From a checkpoint of a small sound classifier: width 256, 10100 steps.
Rows from block 6, named by matrix and row number. Each number is 50 + 12 x the weight over its row's rms, rounded and kept within 0 to 99. All counts start at 0. After the name is the row's rms in percent of the matrix's.
# k: attention key (model.blocks.6.attn.k.weight, 128x256), inputs 0-255
k.95 103:51 44 42 41 29 55 70 29 49 38 70 51 37 43 58 52 57 61 31 62 22 52 62 62 48 36 47 50 44 50 29 45 29 58 55 43 22 61 58 58 52 44 40 25 61 42 50 52 37 55 49 37 33 61 63 68 63 24 30 57 36 38 68 45 32 62 52 54 46 43 46 42 62 50 66 56 32 28 40 35 66 58 35 44 56 51 41 52 41 45 52 60 58 39 39 48 72 58 36 55 65 47 32 39 51 46 49 53 58 27 51 64 56 71 50 56 58 44 57 49 55 64 45 66 29 53 43 29 73 75 50 52 59 72 63 41 47 43 50 71 41 44 63 57 60 57 51 59 58 52 39 36 27 57 65 63 58 55 51 57 52 39 72 43 70 47 53 47 75 38 36 50 64 42 58 30 68 40 71 45 51 54 66 37 55 52 52 31 43 69 58 44 52 44 56 48 67 37 38 59 31 57 57 49 51 53 46 41 26 55 39 82 56 55 44 51 46 57 55 70 46 39 39 38 60 49 67 49 61 44 42 42 60 39 30 38 69 47 68 45 53 52 47 41 51 74 71 30 62 36 61 39 53 46 61 30
k.96 099:74 43 49 55 53 64 44 57 53 47 59 64 75 38 46 48 48 63 51 46 58 65 40 52 52 55 51 46 49 37 30 51 53 51 62 28 30 63 43 52 54 65 45 35 46 41 60 20 46 39 58 57 55 53 54 56 36 56 45 67 29 39 31 41 46 35 47 52 33 50 56 47 44 46 35 71 52 55 49 56 78 62 51 22 47 41 49 57 49 63 44 45 46 52 61 62 75 38 51 85 19 27 58 58 43 55 46 51 48 69 47 50 47 74 60 34 49 51 50 32 46 66 68 46 53 75 65 54 45 61 54 50 51 35 47 63 40 24 53 65 27 54 25 41 35 30 42 62 53 51 52 42 40 38 79 57 38 44 44 77 71 56 32 50 38 52 58 48 60 36 61 33 60 26 45 52 59 43 41 38 49 41 48 65 52 68 74 47 35 55 45 54 67 51 54 60 65 29 61 62 51 71 36 61 47 39 57 57 42 44 26 24 69 39 47 49 61 54 53 42 61 51 58 37 55 66 53 47 33 43 48 51 63 53 46 42 53 44 58 73 55 29 61 40 42 41 45 62 67 62 64 48 45 65 44 51
k.97 107:56 48 42 43 43 60 53 47 54 57 52 67 55 48 55 40 65 42 47 50 53 36 43 67 41 61 58 57 39 70 51 47 48 32 42 43 22 69 54 73 46 73 36 77 45 62 51 58 38 45 49 50 24 56 52 33 54 81 62 45 48 52 46 67 72 56 41 46 65 53 52 53 44 46 65 25 62 60 39 48 60 63 49 57 55 43 70 59 51 43 42 53 57 62 53 49 43 44 30 34 52 26 65 52 48 55 59 61 47 51 50 46 28 33 30 51 52 45 37 52 48 75 76 46 72 50 40 44 63 39 47 53 63 54 41 60 41 53 57 57 32 55 39 49 51 51 63 34 36 52 48 54 32 61 78 51 30 44 39 44 60 48 40 47 47 50 70 43 23 39 56 58 59 44 62 28 57 48 33 56 29 47 34 47 55 73 21 49 21 53 55 44 62 39 54 57 28 50 51 58 57 59 34 55 56 27 38 43 55 65 50 75 48 54 50 42 47 12 56 65 55 59 52 48 47 20 51 41 74 51 56 43 62 62 46 54 51 60 62 48 55 48 77 30 26 60 51 39 27 57 59 57 52 62 52 57
k.98 099:55 34 60 50 61 62 51 63 50 33 31 62 38 39 46 75 54 48 44 44 46 36 42 57 43 47 63 66 67 49 70 45 48 41 59 59 51 77 68 73 58 35 53 57 53 34 48 54 46 31 26 67 64 67 48 51 40 54 49 58 57 50 56 54 74 52 47 46 36 64 45 45 61 42 47 47 53 65 54 74 56 35 41 40 53 32 55 49 42 51 58 67 41 34 37 71 34 53 51 52 59 53 67 39 67 47 49 55 40 33 31 55 40 61 43 57 50 41 88 38 64 41 40 47 33 76 66 35 37 36 36 41 47 42 35 31 49 62 56 60 37 47 49 30 46 54 56 61 47 60 86 51 57 50 34 38 70 33 45 43 79 33 50 60 30 25 77 45 56 27 40 48 46 47 46 48 59 28 25 51 28 37 46 67 62 48 28 53 51 52 30 63 50 60 64 63 61 45 40 62 51 47 57 53 58 48 76 40 60 53 45 44 37 53 68 45 44 50 46 54 38 38 35 59 51 51 60 36 43 53 43 43 25 57 59 52 42 70 43 41 54 54 43 44 39 48 51 67 45 45 57 55 57 31 68 55
k.99 105:55 32 69 47 40 28 40 39 76 55 53 63 35 50 45 60 47 35 34 61 47 34 51 62 47 36 81 53 53 63 41 52 53 46 44 51 76 47 19 59 69 48 43 56 33 60 47 52 49 71 40 49 66 78 53 30 43 45 57 36 42 44 47 60 53 58 68 63 50 52 55 49 40 55 32 30 63 38 48 58 77 51 49 61 59 49 56 46 33 43 50 39 41 47 61 48 37 56 35 47 32 35 64 54 53 38 43 58 90 57 43 56 38 67 64 46 56 37 67 52 50 41 40 67 37 52 19 56 61 70 57 41 48 50 33 54 49 52 64 54 45 38 60 41 38 56 41 49 38 57 58 55 73 35 38 51 48 56 39 52 49 52 79 65 53 42 46 34 47 28 31 50 37 63 61 49 47 48 53 50 47 65 55 22 51 58 62 43 59 39 46 49 55 73 67 57 50 54 44 57 59 50 40 57 88 46 53 59 28 70 38 43 63 46 58 33 34 51 34 40 47 44 55 55 46 58 56 36 57 54 67 19 56 41 31 57 50 60 32 60 43 51 53 23 47 32 37 62 41 49 52 40 52 56 65 45
k.100 098:40 65 48 68 64 65 62 46 32 44 49 54 48 27 45 37 37 42 69 44 43 65 61 47 38 48 61 45 51 67 77 68 36 56 48 50 44 35 50 52 37 65 67 64 39 32 39 46 58 37 47 59 37 49 32 44 45 53 47 37 29 66 53 38 35 35 59 36 43 63 53 30 79 39 45 62 46 53 44 33 56 69 48 75 64 40 53 33 53 62 63 52 58 34 45 68 54 40 47 42 44 44 52 44 74 51 33 72 57 45 45 47 73 33 70 69 54 39 61 50 44 61 60 29 63 53 36 60 63 60 46 43 61 46 58 42 42 52 43 41 72 68 38 57 63 56 62 43 53 45 51 22 48 53 52 32 54 50 53 61 31 48 52 34 42 77 39 50 61 59 49 41 46 21 37 65 43 36 61 30 62 45 43 46 71 57 56 49 47 50 52 44 54 59 30 42 46 38 56 41 42 61 44 44 68 40 47 43 72 41 63 59 29 60 47 35 43 22 59 42 56 45 58 54 57 51 65 60 68 52 61 41 62 48 43 35 62 49 72 28 41 61 61 63 54 32 79 38 47 49 59 72 29 38 49 51
k.101 106:58 48 61 58 57 50 71 51 57 52 31 45 46 58 59 32 57 26 51 56 49 37 53 63 43 44 24 44 15 66 43 66 44 48 30 61 50 68 58 55 50 52 65 69 56 32 47 56 38 57 40 43 40 75 58 49 53 33 34 56 43 49 62 41 44 23 51 54 51 44 55 38 62 25 59 32 53 45 52 69 55 57 49 63 63 36 39 47 45 61 76 55 51 58 54 66 35 46 58 75 24 53 66 48 51 44 69 41 53 30 71 62 42 43 49 44 50 53 37 53 50 32 23 65 47 54 61 54 46 48 59 24 32 39 47 39 60 65 66 60 55 34 42 47 54 54 81 45 55 49 36 54 42 79 75 43 48 49 68 50 47 60 43 56 83 49 56 27 52 27 30 50 47 55 62 62 48 41 30 28 63 44 59 40 75 58 60 38 37 49 42 66 44 54 40 46 54 31 54 44 30 53 49 59 38 60 40 43 45 43 70 45 44 50 38 52 49 68 53 48 39 64 56 43 54 45 48 46 54 64 37 49 67 59 38 38 38 49 41 55 41 50 59 31 50 62 49 75 44 38 47 68 52 47 66 35
k.102 110:43 40 39 46 49 29 23 47 57 61 42 39 59 57 43 59 46 54 52 37 60 48 54 55 65 51 38 52 70 37 54 35 47 40 57 33 49 51 45 33 58 42 79 59 42 38 65 44 27 32 56 49 71 40 26 42 56 48 44 46 65 33 34 42 64 59 21 50 41 77 65 74 77 48 50 45 57 51 68 73 70 58 61 60 56 71 59 51 57 76 45 59 53 52 54 45 37 62 50 40 31 32 79 63 41 47 63 62 60 39 42 47 34 44 52 41 49 50 60 48 51 64 38 62 41 59 52 46 53 46 51 52 37 58 63 35 37 56 67 33 26 70 48 46 57 60 33 54 56 46 70 45 36 57 49 63 71 68 39 33 34 38 37 61 52 35 53 59 43 36 48 50 51 63 51 46 43 49 37 46 53 65 64 32 52 47 53 36 54 44 72 44 34 55 50 54 66 63 46 52 37 53 45 48 29 55 81 47 64 63 65 35 27 47 40 57 52 46 61 36 46 66 48 55 37 51 34 50 34 32 51 52 48 58 49 57 77 39 42 33 61 50 55 41 65 38 51 34 73 33 49 50 31 45 59 43
k.103 101:56 36 48 55 42 54 38 33 47 39 50 32 51 55 53 48 41 55 73 50 68 57 56 43 45 47 62 42 37 31 64 55 60 53 87 55 60 55 53 59 62 41 67 61 38 39 38 55 62 51 42 46 43 32 42 43 57 73 61 29 62 39 53 44 54 67 54 74 33 29 49 54 44 49 28 63 42 32 37 31 36 37 58 47 55 43 44 63 61 24 69 31 63 56 46 36 66 41 44 58 51 54 59 28 71 56 70 53 44 47 43 60 64 42 56 44 46 39 50 56 33 51 63 47 39 63 69 34 61 35 55 41 41 61 58 59 45 37 65 44 38 32 42 36 44 53 52 47 61 55 37 53 36 60 55 57 41 65 41 41 38 68 64 58 48 57 68 39 59 67 70 52 48 48 50 35 55 72 35 58 37 36 54 59 74 42 69 41 42 86 46 39 25 60 37 52 37 49 45 19 42 49 64 64 38 41 36 60 53 53 46 52 33 65 55 71 44 47 63 39 61 46 67 62 55 57 63 53 38 47 61 57 42 65 44 47 39 54 57 50 41 32 42 81 41 46 41 43 53 33 60 63 61 55 29 74
k.104 099:61 51 47 53 79 25 38 65 52 52 46 63 65 67 39 57 37 34 56 60 55 42 59 42 54 66 36 46 48 41 53 58 38 52 39 61 38 64 71 43 55 64 38 62 51 66 64 65 66 49 37 70 25 67 72 43 48 47 41 32 54 37 39 38 85 37 54 48 62 46 46 60 31 44 43 48 56 49 57 60 70 45 40 67 51 50 42 54 69 48 55 46 49 47 54 35 56 58 48 51 43 47 49 51 66 57 31 55 51 81 34 58 38 58 54 34 51 59 38 51 48 48 37 47 55 50 32 37 68 43 38 62 51 58 43 40 42 49 49 41 42 31 43 15 50 60 62 47 44 57 58 66 40 52 57 45 74 42 57 53 60 45 58 57 38 27 47 52 61 52 42 57 38 51 54 46 57 67 52 57 58 41 42 55 50 35 52 70 30 40 55 33 42 60 61 34 47 58 64 51 53 49 44 53 33 33 46 37 52 58 56 68 36 54 42 49 63 29 49 32 56 38 68 63 33 54 41 72 51 47 37 53 56 24 42 73 47 43 55 18 64 31 58 35 18 58 72 71 39 63 67 28 65 61 37 39
k.105 101:53 62 49 36 37 33 47 40 34 44 66 59 54 58 75 49 30 50 49 45 67 54 50 49 67 37 47 66 52 51 55 53 48 62 41 48 44 40 21 63 72 55 63 43 65 51 67 48 40 60 45 18 67 44 37 39 47 91 67 31 54 69 61 33 49 64 52 42 61 53 52 49 70 47 34 51 55 61 49 64 58 43 62 59 40 52 53 51 52 73 66 38 31 62 52 45 51 56 59 55 42 31 43 71 77 44 52 47 50 61 53 66 35 39 71 52 41 61 51 66 50 56 55 41 55 37 55 38 57 37 46 62 51 23 50 37 30 55 42 54 45 59 47 55 62 44 49 30 55 52 61 52 66 73 44 70 58 41 54 75 43 45 40 65 52 58 51 33 45 42 62 34 46 54 41 40 32 52 61 37 47 64 43 42 63 86 56 41 42 77 28 43 31 52 25 37 56 47 38 58 50 48 38 58 61 38 35 65 42 32 38 41 56 48 43 41 54 41 45 58 58 40 56 31 72 53 41 70 49 56 54 60 55 63 36 52 55 37 45 41 50 40 39 46 42 37 65 37 28 38 54 55 47 19 47 55
k.106 088:46 43 27 44 48 30 59 56 58 53 48 35 59 50 31 58 41 65 63 48 38 51 57 53 40 45 44 46 42 63 58 24 24 65 43 53 39 65 35 52 65 31 71 62 71 29 50 53 34 66 52 38 39 53 59 36 50 69 62 59 29 43 58 56 52 44 44 47 58 47 57 53 50 33 50 46 42 66 71 35 46 50 76 49 62 61 64 34 59 39 61 47 64 58 36 45 36 43 59 60 52 52 53 49 48 69 64 59 32 78 35 36 64 23 56 49 29 42 40 85 52 53 60 34 56 49 64 40 43 55 65 48 50 45 64 39 47 61 62 56 49 34 51 53 61 39 65 31 44 36 50 47 35 58 56 52 42 48 67 37 42 69 84 38 42 63 33 51 62 49 58 13 24 69 74 32 22 54 39 47 44 30 60 58 38 69 51 44 65 57 62 47 36 55 40 27 32 54 58 44 43 58 63 55 63 47 59 47 42 38 60 56 55 37 38 50 68 67 57 43 54 42 53 44 66 60 38 40 50 55 31 51 58 42 51 60 50 56 53 40 71 58 48 58 53 40 47 35 50 57 43 48 61 51 62 46
k.107 099:22 64 38 52 57 47 55 41 69 48 62 37 39 55 50 46 47 48 28 62 32 38 49 43 44 53 62 48 48 52 69 37 58 34 58 65 42 55 45 28 53 17 56 58 54 33 24 57 30 38 53 64 36 50 43 40 61 55 50 60 72 49 68 47 58 51 73 65 42 62 44 43 49 60 74 50 54 31 46 28 55 74 50 49 45 39 46 43 40 58 47 51 31 51 49 74 48 39 54 60 66 49 64 57 49 61 57 40 51 48 40 46 60 45 37 49 61 58 60 70 59 64 66 49 50 46 53 50 50 47 52 52 49 63 39 47 30 58 40 50 43 53 55 45 57 32 54 64 41 58 48 73 48 50 57 62 65 58 48 64 51 28 42 69 44 57 45 78 64 40 32 54 64 64 61 45 40 68 49 73 45 40 55 45 53 51 48 63 65 61 50 43 53 38 36 74 43 65 52 46 29 37 67 48 54 56 57 39 38 65 37 47 64 49 23 45 23 69 25 45 58 38 56 38 46 58 42 33 35 49 63 18 50 23 56 57 42 37 58 53 37 65 33 30 40 51 63 41 69 42 56 34 71 46 64 27
k.108 108:56 41 52 50 44 64 63 67 37 50 29 57 47 29 54 51 44 59 48 57 32 14 65 51 32 49 51 62 37 25 55 50 27 55 53 48 40 61 65 49 48 36 55 59 54 50 56 61 57 53 30 58 58 42 44 32 61 40 72 54 57 28 49 58 37 60 25 55 64 55 62 47 42 60 57 42 63 62 63 40 37 48 36 57 66 68 55 70 73 52 55 71 34 42 36 53 58 76 40 54 33 54 31 51 63 63 59 67 69 49 27 64 24 30 40 44 43 62 46 57 62 67 32 45 60 36 66 57 49 55 54 43 56 76 55 50 41 38 47 28 68 45 56 63 56 32 59 51 37 29 57 71 40 53 32 41 39 39 47 51 44 67 45 46 50 58 48 44 61 48 62 56 55 46 29 59 47 43 41 63 59 60 60 20 58 52 53 44 47 50 48 51 39 48 59 40 47 55 58 47 54 55 49 30 49 65 39 36 56 36 51 67 52 54 61 48 50 38 26 72 40 31 49 60 47 47 61 45 73 43 39 56 65 58 40 82 58 70 28 47 50 34 33 50 55 54 23 44 43 42 52 49 27 67 50 46
k.109 108:38 58 52 59 63 31 68 36 65 71 40 40 51 48 63 37 53 66 60 48 47 72 43 44 59 38 47 44 61 44 50 54 74 53 61 38 28 69 32 41 60 54 31 39 56 52 52 54 33 65 41 49 50 47 60 33 61 58 52 51 62 45 46 49 30 37 40 62 52 56 55 68 68 52 65 56 57 44 56 68 60 47 54 37 57 66 65 12 48 28 54 42 32 60 62 38 54 59 48 59 37 43 59 46 67 50 32 37 47 63 52 45 61 26 47 30 54 65 44 68 59 13 43 47 53 60 47 26 34 60 35 42 34 49 54 61 76 46 47 48 44 41 45 54 48 48 48 66 36 63 45 42 43 62 54 44 32 38 31 44 55 45 57 69 38 65 49 61 58 36 35 50 65 36 53 42 54 45 41 65 56 67 69 61 77 42 37 69 22 40 44 58 73 40 46 47 66 60 56 58 43 43 53 41 34 45 35 33 62 50 45 24 54 61 34 45 49 41 47 53 42 49 49 46 60 28 67 54 63 41 25 27 45 63 47 59 50 73 47 70 39 47 56 56 52 56 59 46 54 75 55 50 45 61 62 34
k.110 097:40 57 61 43 65 62 51 51 19 35 62 64 55 46 44 36 40 31 58 40 35 63 28 57 50 59 30 64 39 57 37 38 43 58 51 28 65 77 63 56 71 56 63 61 26 38 48 56 39 54 50 45 43 62 56 44 71 69 44 54 57 54 23 41 40 44 52 58 55 66 61 50 53 58 44 47 47 38 38 58 64 50 51 48 30 30 45 39 41 51 40 57 48 75 58 49 34 51 38 53 46 55 61 60 52 70 39 43 41 59 79 48 39 57 47 41 54 57 40 40 55 43 49 63 38 50 64 69 70 30 63 60 72 55 35 49 53 54 49 57 34 45 57 36 35 57 23 46 51 57 60 52 46 26 57 46 50 46 58 63 38 17 49 54 20 74 74 49 59 46 41 58 62 69 44 41 49 53 31 53 61 35 38 51 66 44 33 52 45 52 48 53 31 49 38 51 68 13 67 57 58 40 50 35 58 35 58 53 53 39 63 29 60 41 39 46 55 70 45 49 50 63 54 36 26 58 66 37 55 60 42 59 41 40 54 69 56 47 45 39 56 29 49 53 46 45 72 57 51 58 54 64 55 57 63 62
k.111 095:52 52 49 44 31 66 46 59 54 46 51 78 61 49 44 43 53 53 44 43 40 61 52 36 39 45 59 45 45 49 51 65 40 31 62 76 48 31 52 71 59 35 57 39 43 37 49 46 71 52 45 38 42 54 56 36 28 59 35 50 50 54 32 52 76 67 75 47 48 59 63 33 41 46 75 52 28 53 63 60 30 52 29 57 28 52 59 60 71 36 37 61 51 49 61 64 33 67 45 44 55 27 51 72 66 63 52 53 57 46 57 28 33 69 16 49 43 63 56 59 51 44 44 25 43 74 46 61 37 47 31 61 63 27 36 35 39 73 43 60 47 45 42 72 61 49 35 37 54 71 52 28 61 64 51 42 70 43 42 55 45 63 36 47 52 46 58 59 40 67 49 46 56 54 47 48 48 64 44 49 49 59 53 58 60 49 66 51 50 52 71 47 56 47 55 50 31 65 21 57 56 51 66 57 42 52 52 53 45 32 49 30 66 56 59 57 51 49 51 62 40 45 75 57 58 43 54 37 47 48 47 19 35 56 25 49 51 59 45 48 53 50 64 46 54 31 45 47 51 50 27 71 57 27 37 46
k.112 103:47 40 46 41 63 63 39 49 64 36 37 56 39 35 31 72 58 37 53 64 39 72 47 63 45 45 56 59 41 59 18 35 60 30 36 70 49 53 56 61 39 53 65 44 39 50 40 76 31 41 52 36 53 55 72 52 52 51 63 39 41 55 60 39 56 69 72 49 63 53 34 65 31 44 36 48 66 51 48 55 42 62 62 38 54 43 61 67 74 50 51 39 59 72 50 53 65 41 51 72 45 55 34 38 52 40 50 70 20 57 32 45 43 44 42 42 41 62 67 57 39 43 37 66 65 44 50 49 48 74 55 58 33 62 50 51 35 48 42 65 41 20 43 57 50 53 31 72 47 62 80 53 63 40 49 51 71 60 59 72 52 51 37 44 38 26 57 60 56 24 52 46 45 37 23 51 41 59 58 51 61 69 34 58 44 43 39 31 46 49 56 37 49 54 47 34 71 39 60 47 42 38 29 40 44 55 64 65 44 69 50 38 68 34 39 27 73 62 55 52 61 36 59 57 44 43 71 44 36 40 35 53 57 62 51 56 55 42 60 52 54 50 50 58 55 59 45 50 46 47 28 59 56 45 43 45
k.113 106:42 34 65 56 53 68 53 37 33 60 48 56 31 60 39 37 53 53 59 70 44 50 38 40 71 47 38 59 50 61 64 42 51 54 46 48 46 31 48 44 58 48 58 46 49 60 42 49 48 73 44 71 53 60 48 32 61 60 36 52 54 43 29 57 36 70 47 35 48 36 48 40 26 38 54 56 45 33 74 55 73 65 69 73 54 53 49 22 62 58 46 56 46 59 23 46 26 72 44 37 43 34 76 53 62 20 71 27 49 61 44 68 54 41 53 63 39 40 40 70 51 50 51 24 55 60 41 48 63 33 49 60 58 69 52 46 66 39 81 57 57 41 39 41 56 47 56 62 30 42 50 42 61 54 45 46 57 69 50 54 45 56 53 43 66 41 38 38 30 63 38 53 37 29 40 48 72 65 26 50 47 37 36 59 28 28 44 46 70 42 54 52 47 62 52 76 59 64 52 36 41 61 50 51 48 49 70 47 65 60 54 39 49 55 76 52 59 45 39 49 30 63 63 47 60 64 38 42 54 41 40 52 32 63 35 40 57 55 45 50 52 32 60 65 39 38 50 53 44 52 57 51 49 64 53 46
k.114 097:49 33 55 46 54 38 43 36 49 36 56 60 36 39 50 47 64 60 47 39 60 52 39 40 57 59 50 48 55 66 42 43 57 73 51 42 23 63 57 46 33 44 61 49 34 51 30 58 35 61 48 61 34 53 28 45 42 49 49 50 41 32 63 26 24 46 59 58 46 40 79 58 64 50 49 61 49 84 27 48 55 44 47 45 48 45 53 68 39 74 28 58 47 29 50 51 64 55 46 42 73 46 44 56 43 45 42 37 44 49 46 77 41 46 41 42 46 59 53 41 39 40 49 45 41 50 61 65 49 50 50 38 63 37 37 51 67 41 49 52 39 50 41 61 47 68 58 31 63 71 70 35 70 52 46 42 43 38 36 31 39 44 49 42 40 66 44 40 49 53 49 11 39 39 45 45 40 52 43 42 90 52 85 41 60 77 47 53 41 38 36 37 52 40 68 54 36 53 76 49 56 55 39 67 44 58 38 43 68 60 73 49 47 33 66 56 65 58 46 58 50 32 58 62 56 64 44 62 56 56 63 53 35 61 56 35 64 47 53 76 49 44 36 66 50 58 48 48 52 38 58 57 57 65 47 68
k.115 097:44 33 41 53 51 47 29 39 55 41 53 48 50 32 58 62 44 43 47 41 60 43 51 60 57 53 60 38 53 35 48 48 34 37 44 43 58 46 63 55 32 53 51 40 60 45 48 68 43 57 26 59 72 60 48 47 64 50 56 46 62 56 46 50 64 40 46 56 44 49 44 41 65 49 57 59 41 47 52 62 42 36 33 85 34 43 64 51 45 62 42 39 38 56 34 69 49 63 63 38 67 60 52 28 35 56 37 57 49 44 56 81 43 52 40 50 61 38 84 42 64 55 50 45 19 39 52 52 46 50 41 57 55 54 55 70 39 35 65 65 68 53 65 41 49 45 30 42 67 51 56 49 43 52 36 39 49 53 46 70 78 63 70 73 58 73 63 44 36 29 64 39 49 51 39 28 41 38 71 46 56 23 64 37 30 52 17 43 50 66 40 61 58 53 30 43 59 34 45 60 59 39 47 29 67 59 53 60 52 50 65 66 41 45 69 61 63 46 49 39 55 44 38 47 35 66 50 64 54 47 27 39 59 33 52 57 54 58 41 34 55 44 68 38 52 63 49 32 44 53 40 43 79 58 74 57
k.116 101:58 39 46 61 52 65 58 33 63 30 63 56 59 48 47 48 62 63 69 47 66 81 46 64 55 58 50 45 70 53 63 59 55 70 33 47 43 53 68 59 58 24 61 58 62 41 48 67 42 38 37 35 59 45 64 51 63 53 59 61 66 55 46 53 53 35 41 51 59 51 40 54 47 32 38 73 51 54 75 54 63 64 48 62 49 30 51 52 39 61 51 53 49 36 53 65 59 34 48 41 54 50 54 38 52 30 36 60 49 38 52 41 29 59 57 27 66 41 56 43 47 33 25 51 50 26 50 50 68 57 45 48 59 48 47 56 49 56 54 69 54 44 45 33 45 35 41 55 29 37 22 41 62 55 47 34 58 60 47 67 51 41 41 28 36 71 36 47 32 54 49 38 37 75 59 54 45 58 55 49 51 24 57 52 42 52 42 26 43 43 55 56 56 51 53 67 49 41 40 41 30 44 57 61 59 50 46 46 55 35 63 61 40 39 31 48 56 44 54 53 27 47 48 54 40 65 68 55 82 41 47 78 60 65 61 17 51 55 41 25 53 32 59 43 60 62 66 38 34 25 34 43 35 66 59 58
k.117 102:32 47 58 42 56 68 63 65 45 36 60 37 69 49 42 70 55 41 45 19 53 53 60 57 72 57 53 55 54 41 42 52 61 50 49 36 63 44 53 53 54 53 51 33 50 38 25 60 35 57 65 32 59 37 55 46 42 52 58 43 61 73 40 58 43 36 53 33 36 49 52 64 42 75 43 50 48 54 37 30 40 35 73 45 69 37 49 48 42 39 72 32 36 46 43 44 54 37 77 64 65 49 56 38 28 66 43 44 46 59 46 47 43 52 43 55 50 58 39 30 57 47 73 54 71 53 50 52 57 33 77 41 70 59 52 60 44 44 62 46 61 43 48 52 60 54 18 42 33 40 65 45 37 46 23 40 71 37 68 55 54 57 41 70 51 59 65 46 45 56 48 38 65 55 51 44 32 67 60 43 41 35 38 38 42 46 55 59 43 42 65 31 48 52 44 59 34 55 49 73 30 53 55 47 55 45 52 29 51 46 44 60 27 64 52 52 52 45 39 37 54 76 28 35 49 51 59 44 31 45 43 57 49 54 55 85 48 55 54 53 64 55 69 52 40 58 46 30 69 54 46 44 78 27 70 57
k.118 107:39 43 47 35 55 28 58 60 51 36 68 41 39 42 51 70 52 45 77 41 40 60 77 47 55 67 38 42 54 65 51 73 36 55 38 48 45 47 42 48 52 32 49 43 56 68 57 56 40 44 51 58 41 45 27 32 38 73 47 51 68 55 38 55 40 43 48 46 64 63 59 47 48 72 53 52 64 55 50 61 69 44 44 56 60 52 42 57 62 57 42 55 31 37 62 46 41 37 48 55 61 53 33 34 47 58 45 47 45 60 59 80 44 46 40 48 45 35 34 66 46 24 48 54 33 46 50 66 62 26 47 50 50 58 57 52 23 14 55 52 42 42 83 40 94 40 48 56 55 57 51 53 46 36 51 45 62 58 78 36 43 55 52 47 60 41 67 46 65 60 39 41 63 54 55 52 55 62 39 43 46 45 58 35 50 66 48 44 40 64 70 59 39 41 38 51 46 59 52 37 44 73 37 47 38 47 47 43 63 50 41 50 44 62 57 40 40 57 42 68 39 50 42 53 45 54 52 61 34 69 35 51 49 68 44 61 59 44 57 26 52 32 32 36 28 71 48 81 78 44 34 45 58 28 58 57
k.119 099:58 64 51 30 57 41 69 48 62 59 13 63 43 59 45 52 42 40 43 49 52 68 53 22 48 47 36 38 44 47 42 46 30 28 37 38 36 54 43 62 53 42 54 65 57 50 52 54 32 38 61 53 63 60 65 45 47 37 39 64 61 66 32 52 33 46 56 68 46 37 51 50 72 41 57 62 39 51 57 59 49 47 32 42 53 46 64 42 31 70 48 38 34 44 84 43 55 68 60 43 58 59 52 31 47 49 61 40 46 70 60 63 63 53 20 66 48 60 36 59 67 46 40 57 47 46 68 43 69 52 54 57 38 48 31 50 37 50 37 54 41 66 77 56 54 60 45 54 38 34 55 51 36 37 49 47 52 47 41 30 23 37 53 39 54 44 44 64 53 60 52 65 46 44 66 46 47 45 40 63 35 68 60 45 26 55 41 40 42 68 55 72 60 37 73 25 49 79 53 74 59 42 56 55 47 73 35 60 66 53 46 64 76 67 53 44 45 41 48 47 40 61 59 46 47 74 41 51 52 36 54 46 35 53 45 34 44 46 55 46 74 57 37 46 42 42 39 54 45 55 60 35 62 55 74 39
k.120 106:52 42 42 42 50 49 50 51 49 46 47 56 43 31 44 73 54 37 56 54 33 53 41 52 36 44 46 29 60 42 48 50 66 48 54 59 41 52 55 67 39 55 63 39 55 58 41 75 79 34 55 49 59 34 51 40 59 37 45 66 50 56 47 49 55 46 57 47 53 58 60 58 49 45 45 48 47 37 67 65 53 21 55 61 58 42 65 49 63 47 42 56 52 58 40 60 32 25 52 48 49 71 42 51 46 17 60 64 40 40 44 30 53 42 38 52 38 58 51 48 55 46 51 63 51 49 63 60 37 73 47 48 69 51 58 35 51 77 44 49 73 67 52 80 48 23 50 57 20 60 75 44 47 14 50 43 59 67 59 52 62 61 68 46 40 40 34 33 70 52 33 48 47 49 40 65 37 46 55 57 40 29 68 27 41 42 82 48 60 66 67 50 71 70 26 50 57 54 49 22 52 66 49 47 44 44 46 49 62 56 54 42 36 42 55 36 62 73 43 39 41 62 42 73 47 45 48 46 39 27 65 58 41 49 35 35 60 51 56 46 69 68 38 50 40 36 54 55 62 50 41 53 54 47 24 48
k.121 097:66 42 45 62 42 35 38 60 67 52 30 42 42 40 26 27 43 61 47 57 46 21 66 56 66 47 24 37 32 46 64 43 64 41 77 54 56 69 58 40 73 53 41 65 71 53 55 57 52 40 56 41 63 39 68 63 49 49 31 45 56 65 47 57 40 37 46 52 41 68 54 36 57 41 41 55 53 66 38 65 66 57 64 56 54 51 52 46 45 35 32 44 49 53 29 49 58 61 56 44 51 41 54 42 76 68 63 39 46 51 45 44 44 47 50 43 49 42 54 51 37 36 62 37 53 73 36 37 49 47 61 29 42 52 65 63 69 61 51 59 57 62 46 58 54 27 33 43 57 57 68 57 60 48 59 64 37 51 59 39 57 59 35 57 39 47 43 51 76 51 55 49 42 38 32 44 58 80 31 54 57 54 48 29 50 24 30 58 24 51 56 59 61 58 61 49 46 60 54 44 58 54 69 45 55 37 13 48 43 52 60 70 66 58 65 25 65 37 45 55 69 47 56 53 37 52 46 27 69 34 54 44 43 30 39 51 81 42 60 59 46 50 53 46 42 34 43 42 48 62 46 72 50 59 38 53
k.122 100:53 37 66 32 66 42 27 46 44 61 43 54 66 37 67 53 32 66 41 78 61 32 53 53 55 64 50 34 42 48 75 56 35 64 45 31 59 62 41 61 59 20 43 58 45 45 43 32 38 63 64 61 49 43 46 56 51 45 49 51 52 58 74 46 62 46 50 49 51 61 34 37 74 42 46 57 29 31 51 48 60 62 47 43 56 58 35 38 48 65 45 73 40 31 68 30 52 41 56 38 54 48 31 51 32 46 45 60 57 29 67 45 55 69 50 62 54 27 36 52 57 53 62 33 56 58 34 62 49 56 32 73 61 52 36 42 40 65 42 65 41 51 72 38 62 45 40 68 35 36 39 61 19 72 33 52 58 54 45 77 47 59 60 34 50 31 65 34 40 70 45 49 51 68 30 47 60 66 55 33 60 69 41 44 56 55 43 59 61 57 60 46 52 21 29 53 47 52 64 48 48 62 39 53 43 36 59 49 50 62 54 54 34 43 64 34 42 52 45 55 44 31 63 41 74 40 66 59 28 52 32 41 51 56 47 49 54 45 37 36 43 47 42 52 51 53 69 50 42 42 56 52 63 54 57 39